{
  "norm": "batchnorm",
  "hidden_act": "mish",
  "widths": [160, 240, 352],
  "optimizer": "soap",
  "eps": 1e-08,
  "precondition_frequency": 20,
  "magnitude_pruning": 0.7,
  "epochs": 6.6,
  "lr_schedule": "wsd",
  "decay_fraction": 0.3,
  "final_lr_fraction": 0,
  "warmup_steps": 2000,
  "weight_decay": 0.09,
  "adamw_weight_decay_other_params": 0.05
}
Rows from block 4, named by matrix and row number. Rows with one number belong to one channel. Each number is 500 + 25 x the weight over its row's rms, rounded and kept within 0 to 999. All counts start at 0. Numbers have three digits each. After the name is the row's rms in percent of the matrix's.
# r30: branch 2 reduce pointwise conv (model.blocks.4.r3.0.weight, 40x160x1x1), inputs 0-79
# b30: branch 2 3x3 conv (model.blocks.4.b3.0.weight, 60x40x3x3, transposed), outputs 0-9, a 3x3 kernel for each
r30.0 107:500500500500500500500500500555462501443500533500536500495470500500488500500536500500566479500471481500500500575574489500472430500500496486540500496500500500494500500500500500500500475500500500500545500500559491500580500500559500477527585500
r30.1 110:500500500500500444522493496534443460500500500540500500525500500476445500500500500458449500601500509500504524500500441500448500541488500500482500500479500500500500500573500526500500500504500455500500500519500456500513454500494500535437500500
r30.2 089:429500500500500500511500500500500500500500511500492500451500500500500474500500500477500500500484465555455474500500500500500500500500500522500500500500463500500500500500449500500500505500539500500500500500500500500562500457500469500500500500
r30.3 095:500500500500473533500500500500500500569500500479500500500500500500500500500500500500500500500500500537464500500500500500541449500500500500500437500500500500500500500500468500500500500419500500500500500557545500500500500441500500462500500509
r30.4 098:500448527500542502517500500468500448500500500500500500500520457500500541500560474500500500558500500565506500500450495500500500500500462500500500500500481500471500497522500500500500500500500500500500500500500500540423500500500548500500500530
r30.5 092:500500500500613464500439500500500500500505500525500500457500500418519500500568500438500500646490504589520474500500500436500500511474475500500500500500452531500500500500500534505500500500500500532514502500534500484523500500500459500490529500
r30.6 087:500500500500500500500599460500518541500500500500500500500500472500554414500556500521500578500553500500539500497444538500500500551500500500512500501474431500500500500500500500500496500500500500500465500500500438539496514500468500500500500506
r30.7 103:546500534500500579500500500462442500500500574500556500448500547500462500500450478467500500500486459539466459532500500500500500547500440558500552500500500500500500500500500500500500500500500500500500457500500500430500500541518500500607527484
r30.8 080:500500529492500500545500616492500446500500500536500448500550500500463529552500500441500494500500564500500500569500490551500434500440500500502500500500553500500472500500544500449500500500497500500500500500500500500500479500500500500500500485
r30.9 092:482444500500500500554500500420463462500500534544500500535549500500567536563500435500569500452565550500500500589527500508500473570500500500500501500500500500558500500500500500500500500500500500500500500500525500481521500500483500500522500500
r30.10 122:439488500500500500500500500500500468470500500440500500500467500487500500472500500500500463500500500500500453559500514500500500500500500573464500500500500500554448500500500500500500458500500553500500482523500500500500500500500500500547500477
r30.11 088:500500484500500500500500500501500531589500500500500500500560541519537482533500500500537558500468500500500500500500555466500500512500500500500500500500605500500453500500461500500456500435500500500500500500423500500500500442524500500500500500
r30.12 114:500525469500569451513416500500500500420500500500440500458500538464515514500500551500500500500500500473529500462500500469500500500469500500500500574483500500500465500500500554500500500500500500500500500480500564500500500500480458500462500500
r30.13 122:550500500500500500500500500500500545500474499500549500500500500500462491441465500500500500500529500500488500520500511500500556500500433466500500500500500561502500500500500500500500500500500451495500500500563500500500559500586551500519500500
r30.14 098:500577456500500500441500551537500562500500565442504500500500543500500500500500546500500459500500500500500535500500558500500500497500500500424500500500500500500500500500500500500472445500500500500600500500500490557521500426500500500500500500
r30.15 073:500500510500500580500500500500500500539556500478538500449500500500500584500582500576500500500500438545500500545500500500500500500500500500500500500536498500500500500500500500569436500500500500500500500500500500500500500500525500500500500500
r30.16 100:490545500500450500500500500538500500482500500500500500500500500500500500500501528500500460500500500500564504453452500500564500500589500500500500500500500500498500500500500500500536500500500500580533500460480500572500476500500500500472500482
r30.17 088:500500500500500458508500520450500500541500500521500500500550500500500500540500500451500522500500500500500500551515561500500526500469500500500500500500500451500500506500500500595500455500500500447500500448500500500500500500500500500500500467
r30.18 081:500604500500500500478500533500428500500500589491500500500500582500453500500500561467500500500500564500481550500481500500500500500500470500500500500500576500520500487500500500500500500500500500500500500500539446500500500500505500500500500500
r30.19 083:500442471500500500500557500429500500511500500500500500541500466555500472522500427500500500500583568500525554500500500500500500500500500500500500492407500500500500500500500500500500489461500556500500551500500500500500500500500500500500500500
r30.20 113:465500481463500447500500500500500500426500500500451500500500500462516500500500462467500500500546500500500500500500500500413500428494468465500500500498500500500500500500500500500500490546500436500500500500500500500495464500500500500415500500
r30.21 106:493500500500500500474457500500477500516500554500500500500550500500458500500500453500500500500448445500455500500500500500500487482500500500500500500455578500500500543500484473452500500500426500447500551500500500500500488504580500500520500500
r30.22 092:531500500455500446553500554500435500500500500500500435500500525500480473500500500418515500500500500500463500500568500500523500500500500500440492500500577521528420500500500500494500467500500492512500464456500500451568500500551500500500500500
r30.23 111:554547483500485459500500505500465540528468499500500550500449500500500500500454534500500549553451500485500500500500554500500500500500500500500491500500500497500489491470493500500500500500500499500500500481500500500500500465500500500500590500
r30.24 100:475493500500500440500500500446500439500500500500480462500500500500499452513500500467519500500500500500500500500500500476500476500447500500500500565458500447500437482462500500558441500500481500478500480500500500500500448500500500500454450500
r30.25 095:467500594500545500539500500500450482500477500438500500530552587500477500427492500467500500500500536552500542500500500484500500485500421500500500500500536500500500500500462500500527500525500500589500500491485500500500500500500496500500500500
r30.26 098:553500500500469500500474500500462487500500500500500458536500500479448498500461488444500500500500500490493500474500500524500500500500534500500500500500500500600500500500500471500499500440439569500500500500500500500500500500500500446590500416
r30.27 095:500469557500500543472520570450500451500500500500505500535500500500500500475500500500500500516500500491438500500500566577529500436440500500500500500500500552500500559500500500532425498500500500500464452500502500425500500500471500500536500500
r30.28 104:500544500500500500500500500500544519543535526500500500500500537500500500500500500500500500500500477535500500536500500500500500500500481505500500500500500500500532500500500500500500500500531500500500553500500500500500500500500500458500559471
r30.29 091:503515544460500500500500581572500500468457574500576500488500546537500500571414523500500500415500500500478494535500500500510500568500500500500500500500500533500476500500500500553500500500500500500500421500500500500500521500537500500555545500
r30.30 097:500500476500545432500456500444500500500500438470500500500500500500570500500500500556500500500521500553500500500485500500500500448500500453500500574500500500500500500500500500508500500500500439500459500500500477520500500500500500500500500500
r30.31 116:467514532500500500500500531500500446422493496500500500478500548489500500483500500500500500500486476500500481500500492500500500500500500500500518500500500500609495500500527500500500500500500500500500474500518541500500500547500475467519500500
r30.32 070:500458500500500564500446433500577567500516500455475595452500466500578533500500500594500500500500500500595500500500548500392500500459500500500449500453500500500500500500500500467500500500500527500500500500500500500500486500500500500500500500
r30.33 101:500478500500500521500569500505500500500500500454500500493500500500500500513423500500500500500572472517487500517500545472500500500500457500500533500538500500500500500500500500500500500610500450500500500500477500500500500549500500458500474500
r30.34 116:437500500464522500565500500437490500500521500527500500500566500496531500557500465500515500500500500500500500500500500500435500500500458500500500500500500485500500458500473500500500500499500500500500500500482500563500496500500500500500500500
r30.35 091:465485500452451500431500560500552566500500500525500438500500500622500500554500500526528449517500500500419500500500594500500500500500500504500500500500500500500500500500500500500500500535500500500533500478500499500572500500475500500500497467
r30.36 127:500500500500500500500543500500500500577458500461489500500522500500453477500500500477529500500500479500500523500500500485500500500500484479467500532500500441500445465500500500500500437500500500471430409500500500500529500500424472500547500500
r30.37 122:500500500500500500500554500500500500500464507500454500536523472500500463500500500450600500500542508500500557530555500500500506500500500500500500500500518500500470500500500500525500432502500500500500453500500506500552523524500500500500500477
r30.38 101:500500558500500500532483528500500448523500500580564500500500500520500500500500456440500500500500500550500455521459442500500500500500500500548500500500500518543500500500477500500500500500500479500543500500500549500468500500561500500500500500
r30.39 097:469500500500500500500500500474468442500500464500500500433500500500500436500500500500500456500493467558500438500459500500515549500480500570500500500466500500515500500437500417500462500500474500475500462500448500500500500486500483500500500492
b30.0 093:470500500531500500500500500500500583500453500500433468500500500500500500500500500500500500500500544500500544500500500500500500500500519500475502500465500500500542500500500549500484500470500500500500500500500500500500500533500500500500500500500500500500556500500500500500
b30.1 100:500500500500500500500500500500500500500513488500556561500428432556498416500542500500500500500472459500500453500500500500500500544522500500500500500500533500500500500500500500500500500500500500500499500518463510500439500500500500436500500500500507500635500507551506500500
b30.2 102:493500500500500500500500466500500500438500500500456500474500500437455500444500500492500532500501500498487520504500500435480500465500461500539500500500500500500555500500500500495420500456428500500500500500500500500500500500469500500500421500500500500500500500481435464461
b30.3 091:488500500472500500481473500500500500500500467500500500500463492500500500548500500500500500500491500500548569500500500500500500500537500500500517607642540500500500500500511500500500500500500543500500500500518500500500500500500500500500500500500500500500508518500500500500
b30.4 102:500500511500467500500485500500500500419540500451500500500500500500500469500500500500500500500500500500467500500500500506500514500500453500480500500500500500500507500500500500500544500500500539459500530429500545454500500501551500472500503438500500544680500500588500500558
b30.5 110:524523500516500470500500500500500500500500586500500635500500500500500500500500500500500500500500500500469456500500500500500500500500448548462500500500503540512554459500500500500500500460500500500500520486500500500500479526500441500500500500500500618701500507607500441500
b30.6 108:450500500500486465500494503500500476500526500500566500484500500458500500469454500500500513500500500543500500500500435530500437543500500500500500500500457500470500500500500431500555459593500500449491521450500500477522464566586441429579541397500500506521500500500484500500
b30.7 101:500500500491511425459500500500500532524486500500478500500500570500473500500500500498500500500500570500500500518542500454500500480500496500500500500459492500562500500500500555500473500500502504530491500500500500500500500500486482500517500500500500500483497500490500500500
b30.8 112:500500500500471500509500500500500500471500500475500500500401406561521421573613500500500500427500500500464500500448500506500500520547500500500500500500500500500500500500500500500500500500500500500504500500500500500500500458500500487500500500500500500500500500500500500488
b30.9 093:524500500500470473500458500500500500434500500455500500521482461561516500500556500511500500500500500500466500460500500500500500604539500500500500500500500500500500490500500500486467500500492500500500500500500500500500500500500500475444500514500577500500500500500500500500
b30.10 095:381500500500690500450500500500507500500500500449500460500500526500500500500500500500500467506512500448500500500523523500500500486480500500500500479500500484500500500500500500500500500500500500500491500500500500500500599500444550500500474500500500500500536500500500500500
b30.11 115:500500489500500500500505500500500478478500500480538500500500501454500500465500500464456507500500500569575500500464472500500468593570500465500500500500482500500474452500526446558552500567500500455500529500500500500500434544505461500500544500500500500500500500500500482500
b30.12 100:500400470419468433425500480500500500500500500500500500500500511500500500500481500453478500481500500477500500500500500500500500500500500500500500513530515500500500500500500500498500500500500530500500573500500500500494534500500500500537500500500500500500500472500500445499
b30.13 093:500500500500500444549500500461500500468500603500500598500500542476500500500500500500500501500500500500500500500500500500500484500474543500500500500454500500500500520500500529500500471500500500511438500500380500467457500500500528500500500613482500482493500500500479500500
b30.14 099:500500500500500527500500566500477500526493500556500500500471500500500500500500476500500500523500500533622500500500512500500485500500500500500500500500500500500479453500500486500500500500500467469500500500500500500500500500507471500493458451500500468475500500500500500500
b30.15 098:500500500500463500500503500500500500500500500500500500500500500500500500500500500500500500500500500500513527500500500537500500500485500500452484500500430500500500500500509504500500500500533500500500500447500542500500500500539500456562510445500431500500500500500500500500
b30.16 097:500500500500500500467500500479500500500500500500500431500468490500474486513500500500500500500500537500552500500516500500500500500463500500500451500467470500472465500500500500500506500500500500500567457500611500459537500519536449500517500469543500500500500502500500500532
b30.17 101:500546500500500500484500500500500470500500500500500557509479500551501500500500500500500500500500500500500500500465445500500500553546500500500476500526493500500500500500500500500542500480500500492500500500500500500494500500550500500500528515456500500500508500500500500500
b30.18 105:500500500500500500500500500500479500500505500500500500500469461500500453534500505500500500500500500528549615500500488500500500500500500500500482500450485461451475500500487485500462500500500500500500500500523488500500500500500494500500500501500500500485500500500500500500
b30.19 100:500500500444457500500439500500500518500500500444500483467500500479460485500500500488500500493500500529500500491480403500500500568571500500500500500500469500500452500468500452500500500554500500466500500500508500492500500500500500473500553500443500499500536500500557515500
b30.20 102:413416409471500500500500441500500500500500500439500500467471500500500500500488500512500500442457467500452481500500553500500500500500500500500500549500501500500486550500500500500500565500471549500500500500500500445500500547500444500500500516500574500500500500500500488500
b30.21 092:500500500500658588500500500500500547500500500500500500479500500500500500500500500500500500500500500402465500475500500500500500497469519500500500500500500525500500500614524551500484500422500500500500500500500500500500500481500532553500500500500500500500491500500500500500
b30.22 102:521500439547545491500500500520488500500481500534494500500500500500500500500500500500500500469487437413427500500500444500500474500550500457450500500500500500507500500500500534500500500500554500531483500588479500500500500488500500500439500500484500500499500531500500500500
b30.23 104:500500535500454500505500500464500500492465563484500569500500500500500500500502502500474500557445500500500481500500433500500500500500500500500506500444500487471500468500500500500500500500546500500465500687466500500478500500500500500500500500500500500506500505500500500500
b30.24 116:500500438500555500421500500499500500500500500500448500500500500500500500500455500500461500500500488453451500500480487500500500500545517500495500500541500500496500506500500525500500510500500500500500500500500500500480500495513500500500500500500562500500500500500500500506
b30.25 092:500500536500500500500500500485500500447533500460500500500427436500500465500500500500500500500500500529516500500500500530500504500500456500472462500484500500467500500500515500500500500452500500485500500448500500500500436428500500482495500485530484500500500500500500500558
b30.26 099:500500500500500500500500500500512616500500500500500500500543500500500500500500500500500500500428454397500500500500500544500500470500500500500537500500552500500500500596475500500500500500509500538500500500500500696523500500452576576500500500500500500500500500500500500500
b30.27 092:500500500500500500500486500500500500500500451500500480500500465549500500587555500481500500500539556500509542500500500500487461460500500519512535558582547500558491500500459500454483500435500537500500519460505500500500503500500519500500500500500522500500500500501500500483
b30.28 087:500530550501500500500510500500500500500500500500500500500500478500500500500500500500500500500539534500546570500500500538500500566500500466463465500500455500500500500500500500500500500500500500500500500428500491451500500500487500453550500435500500520500500500500500500500
b30.29 092:500559500529500500538500500500507500500500500500500530500449500566500500501500500500500500500500567554579567500500500500500500500500500526500500498500500500500500477478500500438500500500500500500500500522486500500500500477500531508500529500500500500500500500500500500500
b30.30 108:460453500500448446500466522500500500463515500482500500486500500500500500500500500500500507543500516559574500500500500500500465602500500500500500500500500500470500478477500444500533426553537500446500532472500500445500437546539500415500500500500480500500500500500500500500
b30.31 090:417500429454504460413500500500500500500500500500500500500500533463486524500500500426500500500500515500500500500500531449500530500500492500500500500500465500458500500500500578441487529500500500500500500500500500500500534500500500500500500500500500500500500500500500500500
b30.32 113:500500518437455500500496500500500512489514499499544455500500500487500500500500500451500500500474504500500500500500500500500500556497500500531528500500500500472500500500500440500528458568500497480500565470500500489500457548539442500500500425500500500500500500500500500500
b30.33 084:500500460473500481500500434500500509500500500506500500500500500500500500500500500500477500500500500500544500500500500500500456500500479425500461500500500535597500500500500500500500500500500500500518524457500500500500500500500500465500531485500500500500492500500500566500
b30.34 105:500500500500469500500473500500500440500500469455557500500500500531500500500500494500500500500500500500471500500500500529500500620500500500500506500500500500500500474500500500500550500503500500451500545445500500413500500569585445471500519500456500533586500500518500500538
b30.35 102:500528541460500497500500500536500452579555431581617500500455411512500431543500500500501500488558532497578576500500500500490500525595567551516500609569500574500500500500467500500468515502513500500500500500500500500500500490500515443514500481478500454500500500500500500500
b30.36 108:500500500500500500500500500500500500500500425500500434500500500500500500500500500500461498500500454500551500500500500500500500540581484500500537500544500500500500500500500500509448500463500441456500500500500500500500500499491500500500500450500500435500500500500500468500
b30.37 110:500500500500500500465500500500500500500500500500500474500500500500500500500500500500455500500500463500500500500457419500500500518564500500479500553500500500500500500500500506500488487477461500500500500500500490500500500500500500485500500500500500500500500522500590500500
b30.38 086:500453500555500451577500500500500500435500550471500500500500461500505457500500500470500500500500500500500500500500500500500500502500517500500500500500500559500500500500527500500500500500500500500476500500436500500462500449500500500500500500500500500500500500500500500507
b30.39 091:425500500500665500449500500500559500435500493448459500500500547500500500500500500500500564468500550451500500500500515500485500500500471500500500500500500528500517535500500564500478500500500500500502500500418500500500570500500500500500500500547500500500500500500474511500