Rows from block 12, named by matrix and row number. Each number is 128 + 24 x the weight over its row's rms, rounded and kept within 0 to 255. All counts start at 0. After the name is the row's rms in percent of the matrix's.
# b10: branch 1 pointwise conv (model.blocks.12.b1.0.weight, 88x352x1x1), inputs 213-283
b10.1 121 [128 128 127 128 128 132 128 128 128 128 128 128 128 128 138 128 128 148 128 128 128 176 128 171 128 128 156 128 128 128 128 128 108 148 128 128 128 128  95 170 128 128 151 113 119 164 139 128 128 128 129 128 128  78 128 114 198 128 128 128 128 119 128 128 128 138 140 128 128 128 128]
b10.2 102 [145  60 128 128 128 128 128 147 128 128 128 128 128 128 128 145 128 128 128 129 128 128 102 128 128 128 128 128 128 184 116 127 128  98 128 128 184 128 128 128 128 128 128  93 128 111 128 128 128 128 181  92  79 137 128 106 128 105 104 128 128 128  95 128 128 128 128 128 128  98 128]
b10.3 086 [177 128 128 223 128 128 144 128 128 128 128 128 128 128 128 128 128 128 128 184 128 128 128 128 128 128 128 128 128 160 128 128 128 112  93 128 128 128 128 128 128 128 128 128 138 109 128 128 128 128 169 128 128 181 128 128 128 128 128 128 128 128 128 128 193 128 128 128 128 128 128]
b10.4 101 [115 128 128 122 128 101 105 128 128 128 128 112  85 128 128 128  87 128 128 174 128 128 128 128 128 203 102 128 186 128 156 128 181  95 117 128 156 128 128 128 128 156 128 128 128 128 149 128 139 128 128 128 128 128 128  76 100 128 128  50 174 178 128 128 128 128 155 128 166 135 128]
b10.5 076 [ 92 128 128 128 128 128 128 128 128 128 128 128 128 128 128 151 128 128 154 128 128 128 128 128 128 180  58 128 128 194 128 128 128  42 128 128 165 160 128 128 191 128 128  63 128 128 128 128 128 128 128 128 121 128 128  85 128 128 128 128 128 128 128 128 196 128 128 128 128 128 128]
b10.6 083 [128 128 128  83 128 128  76 128 128 128 128 128 128 128 128 128  56 128 128 128 128 128  70 128 137 128  51 128 128 137 128 142 128 187 128 128 128 128 128 128 128 128 128 128 128 134 128 128 128 128 148 128 133 128 128 128 123 128 128  38 128 128 128 128 114 128 128 128 128 154 128]
b10.7 089 [128 128 128 128 129  65 107 128 128 128 128 128 128 128 128 128 128 128 128 219 128 128 128 128 128 124 128 128 128 200 128 154 122 128 128 128 154 128  91 128 128 128 128 128 128 129 128 128 128 128 177 128 128 128  95 128  52 128 128 128 128 128 128  99 128 128 128 128 130 128 128]
b10.8 116 [128 103 128 128 128 128 128 128 146 128 128 140 139 128 128 128 128 169 128 129 128 175 222 192 128  99 128 128 128 164 128 128 128 132 128  80 128 128 128 128 185 124 175 128 194 128 213 128 176 128 128 128 128  63 186 128 128 128 167 128 128 128 178 128 128 128 113 128 128 128  93]
b10.9 121 [163 182 173 176 128 128 128 128 128 128 128 148 128 128 139 128 128 193 128 115 128 179 128 156 128 128 128 128  98 128 139 168 151 128 137 128 128 128 128 144 128 128 197 128 175 154 128 255 156 185 126 161 128 128 128 128 128 128 128 128 128 128 176 128 128 128 128 128 128 128  69]
b10.10 083 [208 128 128 128 105 106 128 128 137 176 125 128 128 128 128 193 196 128 128 128 128 128 128 128 128 128 128 128 128 128 128 128 209 128 128 128 128 128  98 183 128 128 128 128 128 128 128 128 175 128 128 128 128 113 128 114 128 167 128 128 128 128 128 128 194 128 139 130 128 149 128]
b10.11 089 [128 128 159 128 162 128 128 162 128 128 128 128 120 128 128 138 102  82 137 113 115 128  76 128 128 128 110 101 137 128 128 105 151 140  92 104 143 246 181 128 183 128 128 128 128 135 128 128 128  60 128  57  88 193 128 128  93 102 128  80 128 158 107 128 128  68 128 128 179 128 137]
b10.12 110 [128 128 128 128 128 120 128 128 128 108 128 128 128 128 128 118 128 128 147 128 128 128 128 128 127 111 128 133 128  76 128 128 128 128 174 128 101 128 128 128 128 121 128 128 128 128 154 142 128 128  55 128 128 128 128 187 128 128 128  83 128 128 128 128 128 128  95 128 134 137 128]
b10.13 099 [160 128 128 128 128 100 128 128 128 128 128 128  90 128 128 135 128  96 128 128 128 128 164 128 128 128  66 128 128 152 128 128 128 128  74 128 136 128 128 128 128 128 128 128 128 128 128 138 128  85 128 128 128 128 128  95 128 128 128 128 128 128 128 128 128 128 128 128 128 128 128]
b10.14 117 [128  85 128 128 128 128 128 101 128 102  91 100 123  66  98 128 128 128 128 178 128 105 151 114 113  54 128 128  86 199 128  66 128 126 128 128 128 128 128 106 128  69 125  96  91 128  78 128  82  96 187 128 111 128 104 137  97 102  69 128 127  78 120  98 128 116 128 110 128  65 128]
b10.15 097 [128 128 172 128 128 128 128 128  69 128 128 128 114 128 128 128 128 110 128 128 128 128 128 128 128 128 100  80 128 128 128 161 128 128 128 178 128 128 128 101 128 128 128 128 128 128 126 128 128 128 128 128 128 128 128 128 128 128 131 128 128 128 128 128 128 128 115 128 128 104 128]
b10.16 072 [128 128 128 128 128 128 213 128 128 106 128 128 128 128 128 128 128 128 128 128 128 128 128 128 128 128 128 128 153 128 128 128 128 128 128 128 128 128 128 128 128 128 128 128 128 128 128 128 137 128 128 128 195 128 128 128 128 128 128 128 128 128 188 128 128 128 128 128 161 128 128]
b10.17 089 [128 208 128 128 128 128 128 128 128 128 128 128 128 128 128 128  67  91 128 199 128 163 108 128  87 128  69  54 128 128 160 128 128 128 128 128 128 128 157  81 139 128 128 171 128 152 128 128 128 128 128 128 128 128 193 190 128 128 128 128 128 105 107 110  65 128 135 128 155 177 128]
b10.18 085 [128 128 134 128 128 128 128 128 128 128 120 128 128 128 134 128  79 128 113 128 128 128 128 128 128 142 128 128 123 128 155 128 158  82 128 128 128 128 182  94 159 128 128 128 107 159  88 128 128 128 143 128 128 181 128 128 128 128 128 128 128 128 128 128 128 128 143 128 128 163 128]
b10.19 102 [130 128 154 128 142 175 128 128  67 138 128 128 128 128 162 172 118 128 128 187 128 128 179 128 128 128 128 128 154 165 128 128 170 128 128 128 120 128 123 128 128 128 128 128 128 182 128 128 128 128 128 128  62 128 128 128 128 128  91 128 128 181 168 128 128 128 116 128 153 165 128]
b10.20 104 [158 128 128 190 128 128 128  74 128 128 128 128  80 128 128 128  69 117 128 203 128 128 128  95 128 128  91 102 128 128 128 128 128 128 128 128 128 128 139  76  87 128 128 128 128 128 128 128 128  78 156  75  61 128 128 128  93  67  99 128 128 128  89 106  97 122 128 128 128 153 128]
b10.21 100 [128 128 128 128 155  58 128 128 106 128  90 128 128 128 128 128 128 128 128 201 128 128 133 128 128 128 128 128 128 128 128 128 128 115 128  81 128 128 128 128 170 128 128 129 108 128 100 128 128 148 128 128 128 144 128 128 128 128 128 119 128  97 128 128 128  95 128  90 128 128  68]
b10.22 094 [128 128 128 128 128 128 128  57 128 130 128 128 128 128 104 128 128 128  92 198 128 107 128 128 128 128 128 128 128 128 162 128 128 167 128 117 120 128 128 128 128 108 128 128 128 128 128 128 128 128 178 128 128 128 150 128 138  78 128 128 128 128 128 102  72 128 128  86 128 128 128]
b10.23 088 [128 128 128 128 128 128 128  65 128 128  66 128 128 162 128 104 128 128 128 138 128 128 128 128 128 128 128 128 128 128 128 128 128  93 128  87 128  36 128 106 128 128 128 128 120  97 128 128  89 128 128 128 128 128 107 112 128 128 128 128 128 128 128  99 128 128 128 128  83 128 128]
b10.24 115 [128 108 128 118 128 128 128 128  59 128 128 128  86 128 142 150  75  81  94 150 128 128  76 128 149 128  89  68 180 128 128 128 128  86  92 128 128 128 128 128 128 128 128 128 128 128 128  75 128 114 128  84 128 128 128 107 128 128 128  65 147 128 128 138 128 128 128 102 128 128 128]
b10.25 088 [128 128 128 128 128 128  69 128 128 128 128 128  72 128 128 128  98 128 128 128 128 128 128 128 128 128  65 128 128 128 142 128 128 128 128 128 128 128 128 128 128 128 128 128 128 163 128 156 128 128 128 128 139 128 128 135 128 128  75 128 128 128 128 128 128 109 186 128 128 167 128]
b10.26 105 [128 128 155 128 184 175 128 128 128 128 128  88 128 128 108 128  83 128 128 188 128 128 128 128 128 148  70  82 128 128 204 128 154 102  69 128 128 128 143  99 128 128 125 128 128 128 128 128 128 128 201  89 128 128 128 128 128  98 125  75 128 170 128 100 135 128 128  67 160 192 128]
b10.27 100 [128 128  67 103 128 128 128 128 128 128 128 128 128 128 128 128 118 128 128 185 128 128 128 128 128 141 128  91 128 128 169 128  70 128  94 128 128 128 128 128 165 128 128 128 128 128 157 128 128 128 117 128 128 128 191 128 128 128 128 128  80 128 128 128 128 105 128 128 148 128 100]
b10.28 103 [128  92 128 128 128 128 128 128 128 128 128 128 155 128 128 128 167 139 128 222 128 128 169 128 128 128 221 158 113 128 117 128 100 128 130 159 128 128  75 188 128 128 128 128 128 128 123 180 128 179 135 128 128 128 120 128 128 128 128 204  92 128 128 234 128 107  99 128 101  78 128]
b10.29 102 [ 62 138 128  89 128 128 128 128 148 128 128 165 128 128 128 128 128 128 128  78  87 177 128 148  55 128 128 128 128 128 128 167 129 128 128 128 128 128 128 128 128 128 128 128 128 128 128 128 146 150  48 128 128 128 151 128 128 128 191 128 128 128 128 172 128 128 128 128 128 128 128]
b10.30 102 [128 153 128 167 104 128 128 128 128 128 128 128 128 128 128 200 128 158 128 128 128 128 195 128 128 128 128 152 128 181 128 128 128  78  67 128 128 128 128 128 157 105 191 128 128  78 203  83 173 128 128 128 128 116 128 103 128 128 128 187 160 128 201 128 128 128  73 128 128 128 128]
b10.31 102 [128  82 119 205 128 181 128 128 100 121 128 128 112 128 117 128 128 113 128 128 128  80 128 128 128  80 128 128 128 128 128  75 128  55 128 128 128 130 111 128 128  78 128 128  93 128 128 128 124 128 128 128 128  82 128 128 128  86 128 119 128 128 128  72 128 128 128  53  94 128 128]
b10.32 091 [128 128 128 128 128 128 128 128 128 128 128 128 128 128 128 128 128 128 128 176 181 178 128 128 128 128 128 128 128 128 128 128 128 128 149  90 138 128 128 128 128 128 128 128 128 128 128 128 128 106 180 128 166 128 128  41 128 128 128 128 128 128 128 128 128 128 128 128 128 128 128]
b10.33 109 [128  97 128 179 128 128 128 128 128 128 113 128 128 104 128 128  83 128 128 192 128 128 128 128 128 128 128 128 128 170 128 128 128 128  43 128 139  86 128 128 128 128 128  95 128 111 128  87 163 128 159 128 128 154 128  88 128  88  81 128 128 128 166  77 160 124 128  81 128 128 128]
b10.34 102 [143 128 110 128 128 119 128 128 139 128 128 145 128 128 128 128 128 154 132 180 128 128 175 128 128 132 196 128 128 192 119 128 128 128 128 128 128 128  95 128 177 110 130 114 128 113 128 128 138 125 128 128 128 128 128  60 128 128 122 138 128  64 128 128 128 128 128 128 128 115 128]
b10.35 094 [128 128 128 128 128 128 128 128 128 128 128 119 114 128 128 128  86  92  90 128 128 128 110 117 128 128  67  86 128 128 128 128 128 128  72 128 128 128 159  77 128 158 128 128 128 176  95 128 128 128 126 107 111 194 128 128 112 128 128  79 128 165  79 128 123 101 128 105 128 128 102]
b10.36 091 [128 128 128 128 128  97 165 128 128 128 128 128 128 115 128 128 128 128 128 228 128 128 142 128 128 128 128 128 128 238 128 118 128  69  96 128 187 128 112 128 128 128 128 128 128 128 128 128 128 128 117 128 128 128 128  62 128 128 128 128 128 128 128 128 154 128 128 128 128 161 128]
b10.37 101 [128 125 128 128 128 128 128 128 128 128 116 128 128 128 149 150  81 105 128 128 128 128 128  92 128  90  76  77 186 128 128  71 159 128 128  86 151 128 173 113 128 104 128 128 115 128 128 128 128  78 128 128  83 128 128 128 128 128  87 128 128 170  98 128 128 105 128 128 128 128  73]
b10.38 099 [128 128  81 128 111 128  82 128 128 108 128  96 134 128  82 128 119 128 128 128 150 128 128 133 128 128 109 128 115 175 128 128 128 128 128 128 128 128 128 128 128 128 128 128 128 128 132 219 128 128 142 128 128 128 224 128 128 176 128 128 128 102 128  93 128 128 128 109 138 128 128]
b10.39 087 [128 128 128 128 128 128 128 174 128 128 128 124 128 128 128 174 128 128 128 205 128 128 128 128 186 128 128 128 128 181 190 128 128 127 128 128 167 128 128 162 160 128 128 128 128 165 128 128 128 128 128 128 128 128 128 128 128 128 128 128 128 128 128 128 128 128 128 164 128 128 184]
b10.40 105 [ 51 106 128 128 120 128  81 128 128 128 128 128 128 128 128 128 128 128 128 158 128 128 128 128 128 128 128 128 133 128 186 128 128 128 128 128 128 208 158 128 128 128 128 128 128 128 128 128 128 128 128 128 128 128 128 149 128 128 128 128 128 152 128 128 128 128 128 128 128 128 128]
b10.41 099 [128 128 128 128 128 128 128 128  99 128 128 128 128 128 134 109  75 128  47 128 108 124 128 113 128 128 128  69 128 128 128 128 108 128 128 128 128 202 128 128 128 128 128 128 128 128 128  91 128 128 128 128 128 128 128 128 128 128 128 128 128 128 128 128  57 128 128 128 128 128 128]
b10.42 097 [ 94 128 187 128 200 128 128 163 128 128 128 128 128 128 128 128 128 189 128 124 128 128 191 128 128 128 128 128 164 190 128 176 128  84 128 128 128 136 128 128 128 128 128 128 128 128 157 116 116 128 120 128 128 128 128  59 124 128 128 128 189 128 167 141 200 178 101 128 138 128 128]
b10.43 100 [128 128 128 128 128 112 122 128 128  90 128 128 128 128 128  78 128 128 128 128 128 128 128 128  60  58 128 128 128 128 211 132 128 128 128  89 128 128 128  61 160  85 128 128 128 128 157 128 128 128  62 128 128  72 128 193 128 128 128 128  52 128 142  52 128 128 128  35 128  89  40]
b10.44 093 [128 128 128 114 128 128 128 128 167  89 128 128 128 128 128 128 128 128 128 128 128 128 128 128 128 128 128 128 128 128 128 128 138 128 128 128 128 128 128 128 128 128 128 128 128 128 128 128 128 128 173 128 128 128 145 128 128 128 128 128 169 128 128 114 128 128 151 128 128 128 128]
b10.45 091 [128 128 128 128  42 128 195 128 128 128  81 128 128 128 128 128 111 128 128 210 128 128 128 128 128 128 112 128 128 128 164 128 128 128 128 128 128 128 128  96 169 128 128 128 128 128 128 128 128 128 128 128 128 128 128 128 128  66 128 128  57 128 128 128 130  70 128 128 128 128 128]
b10.46 100 [128 128 128 128 128 128 128 128 173 128 128 128 128 128 128 128 128 128 128 223 128 128 231 128 128 128 128 128 148 190 128 128 128 128 128  95 151  55  42 128 128 128 128 127 128 128 128 128 128 128 183 128 128 128 189  64 128 128 128 128 128 128 128 128 128 128 128 128 128 128 128]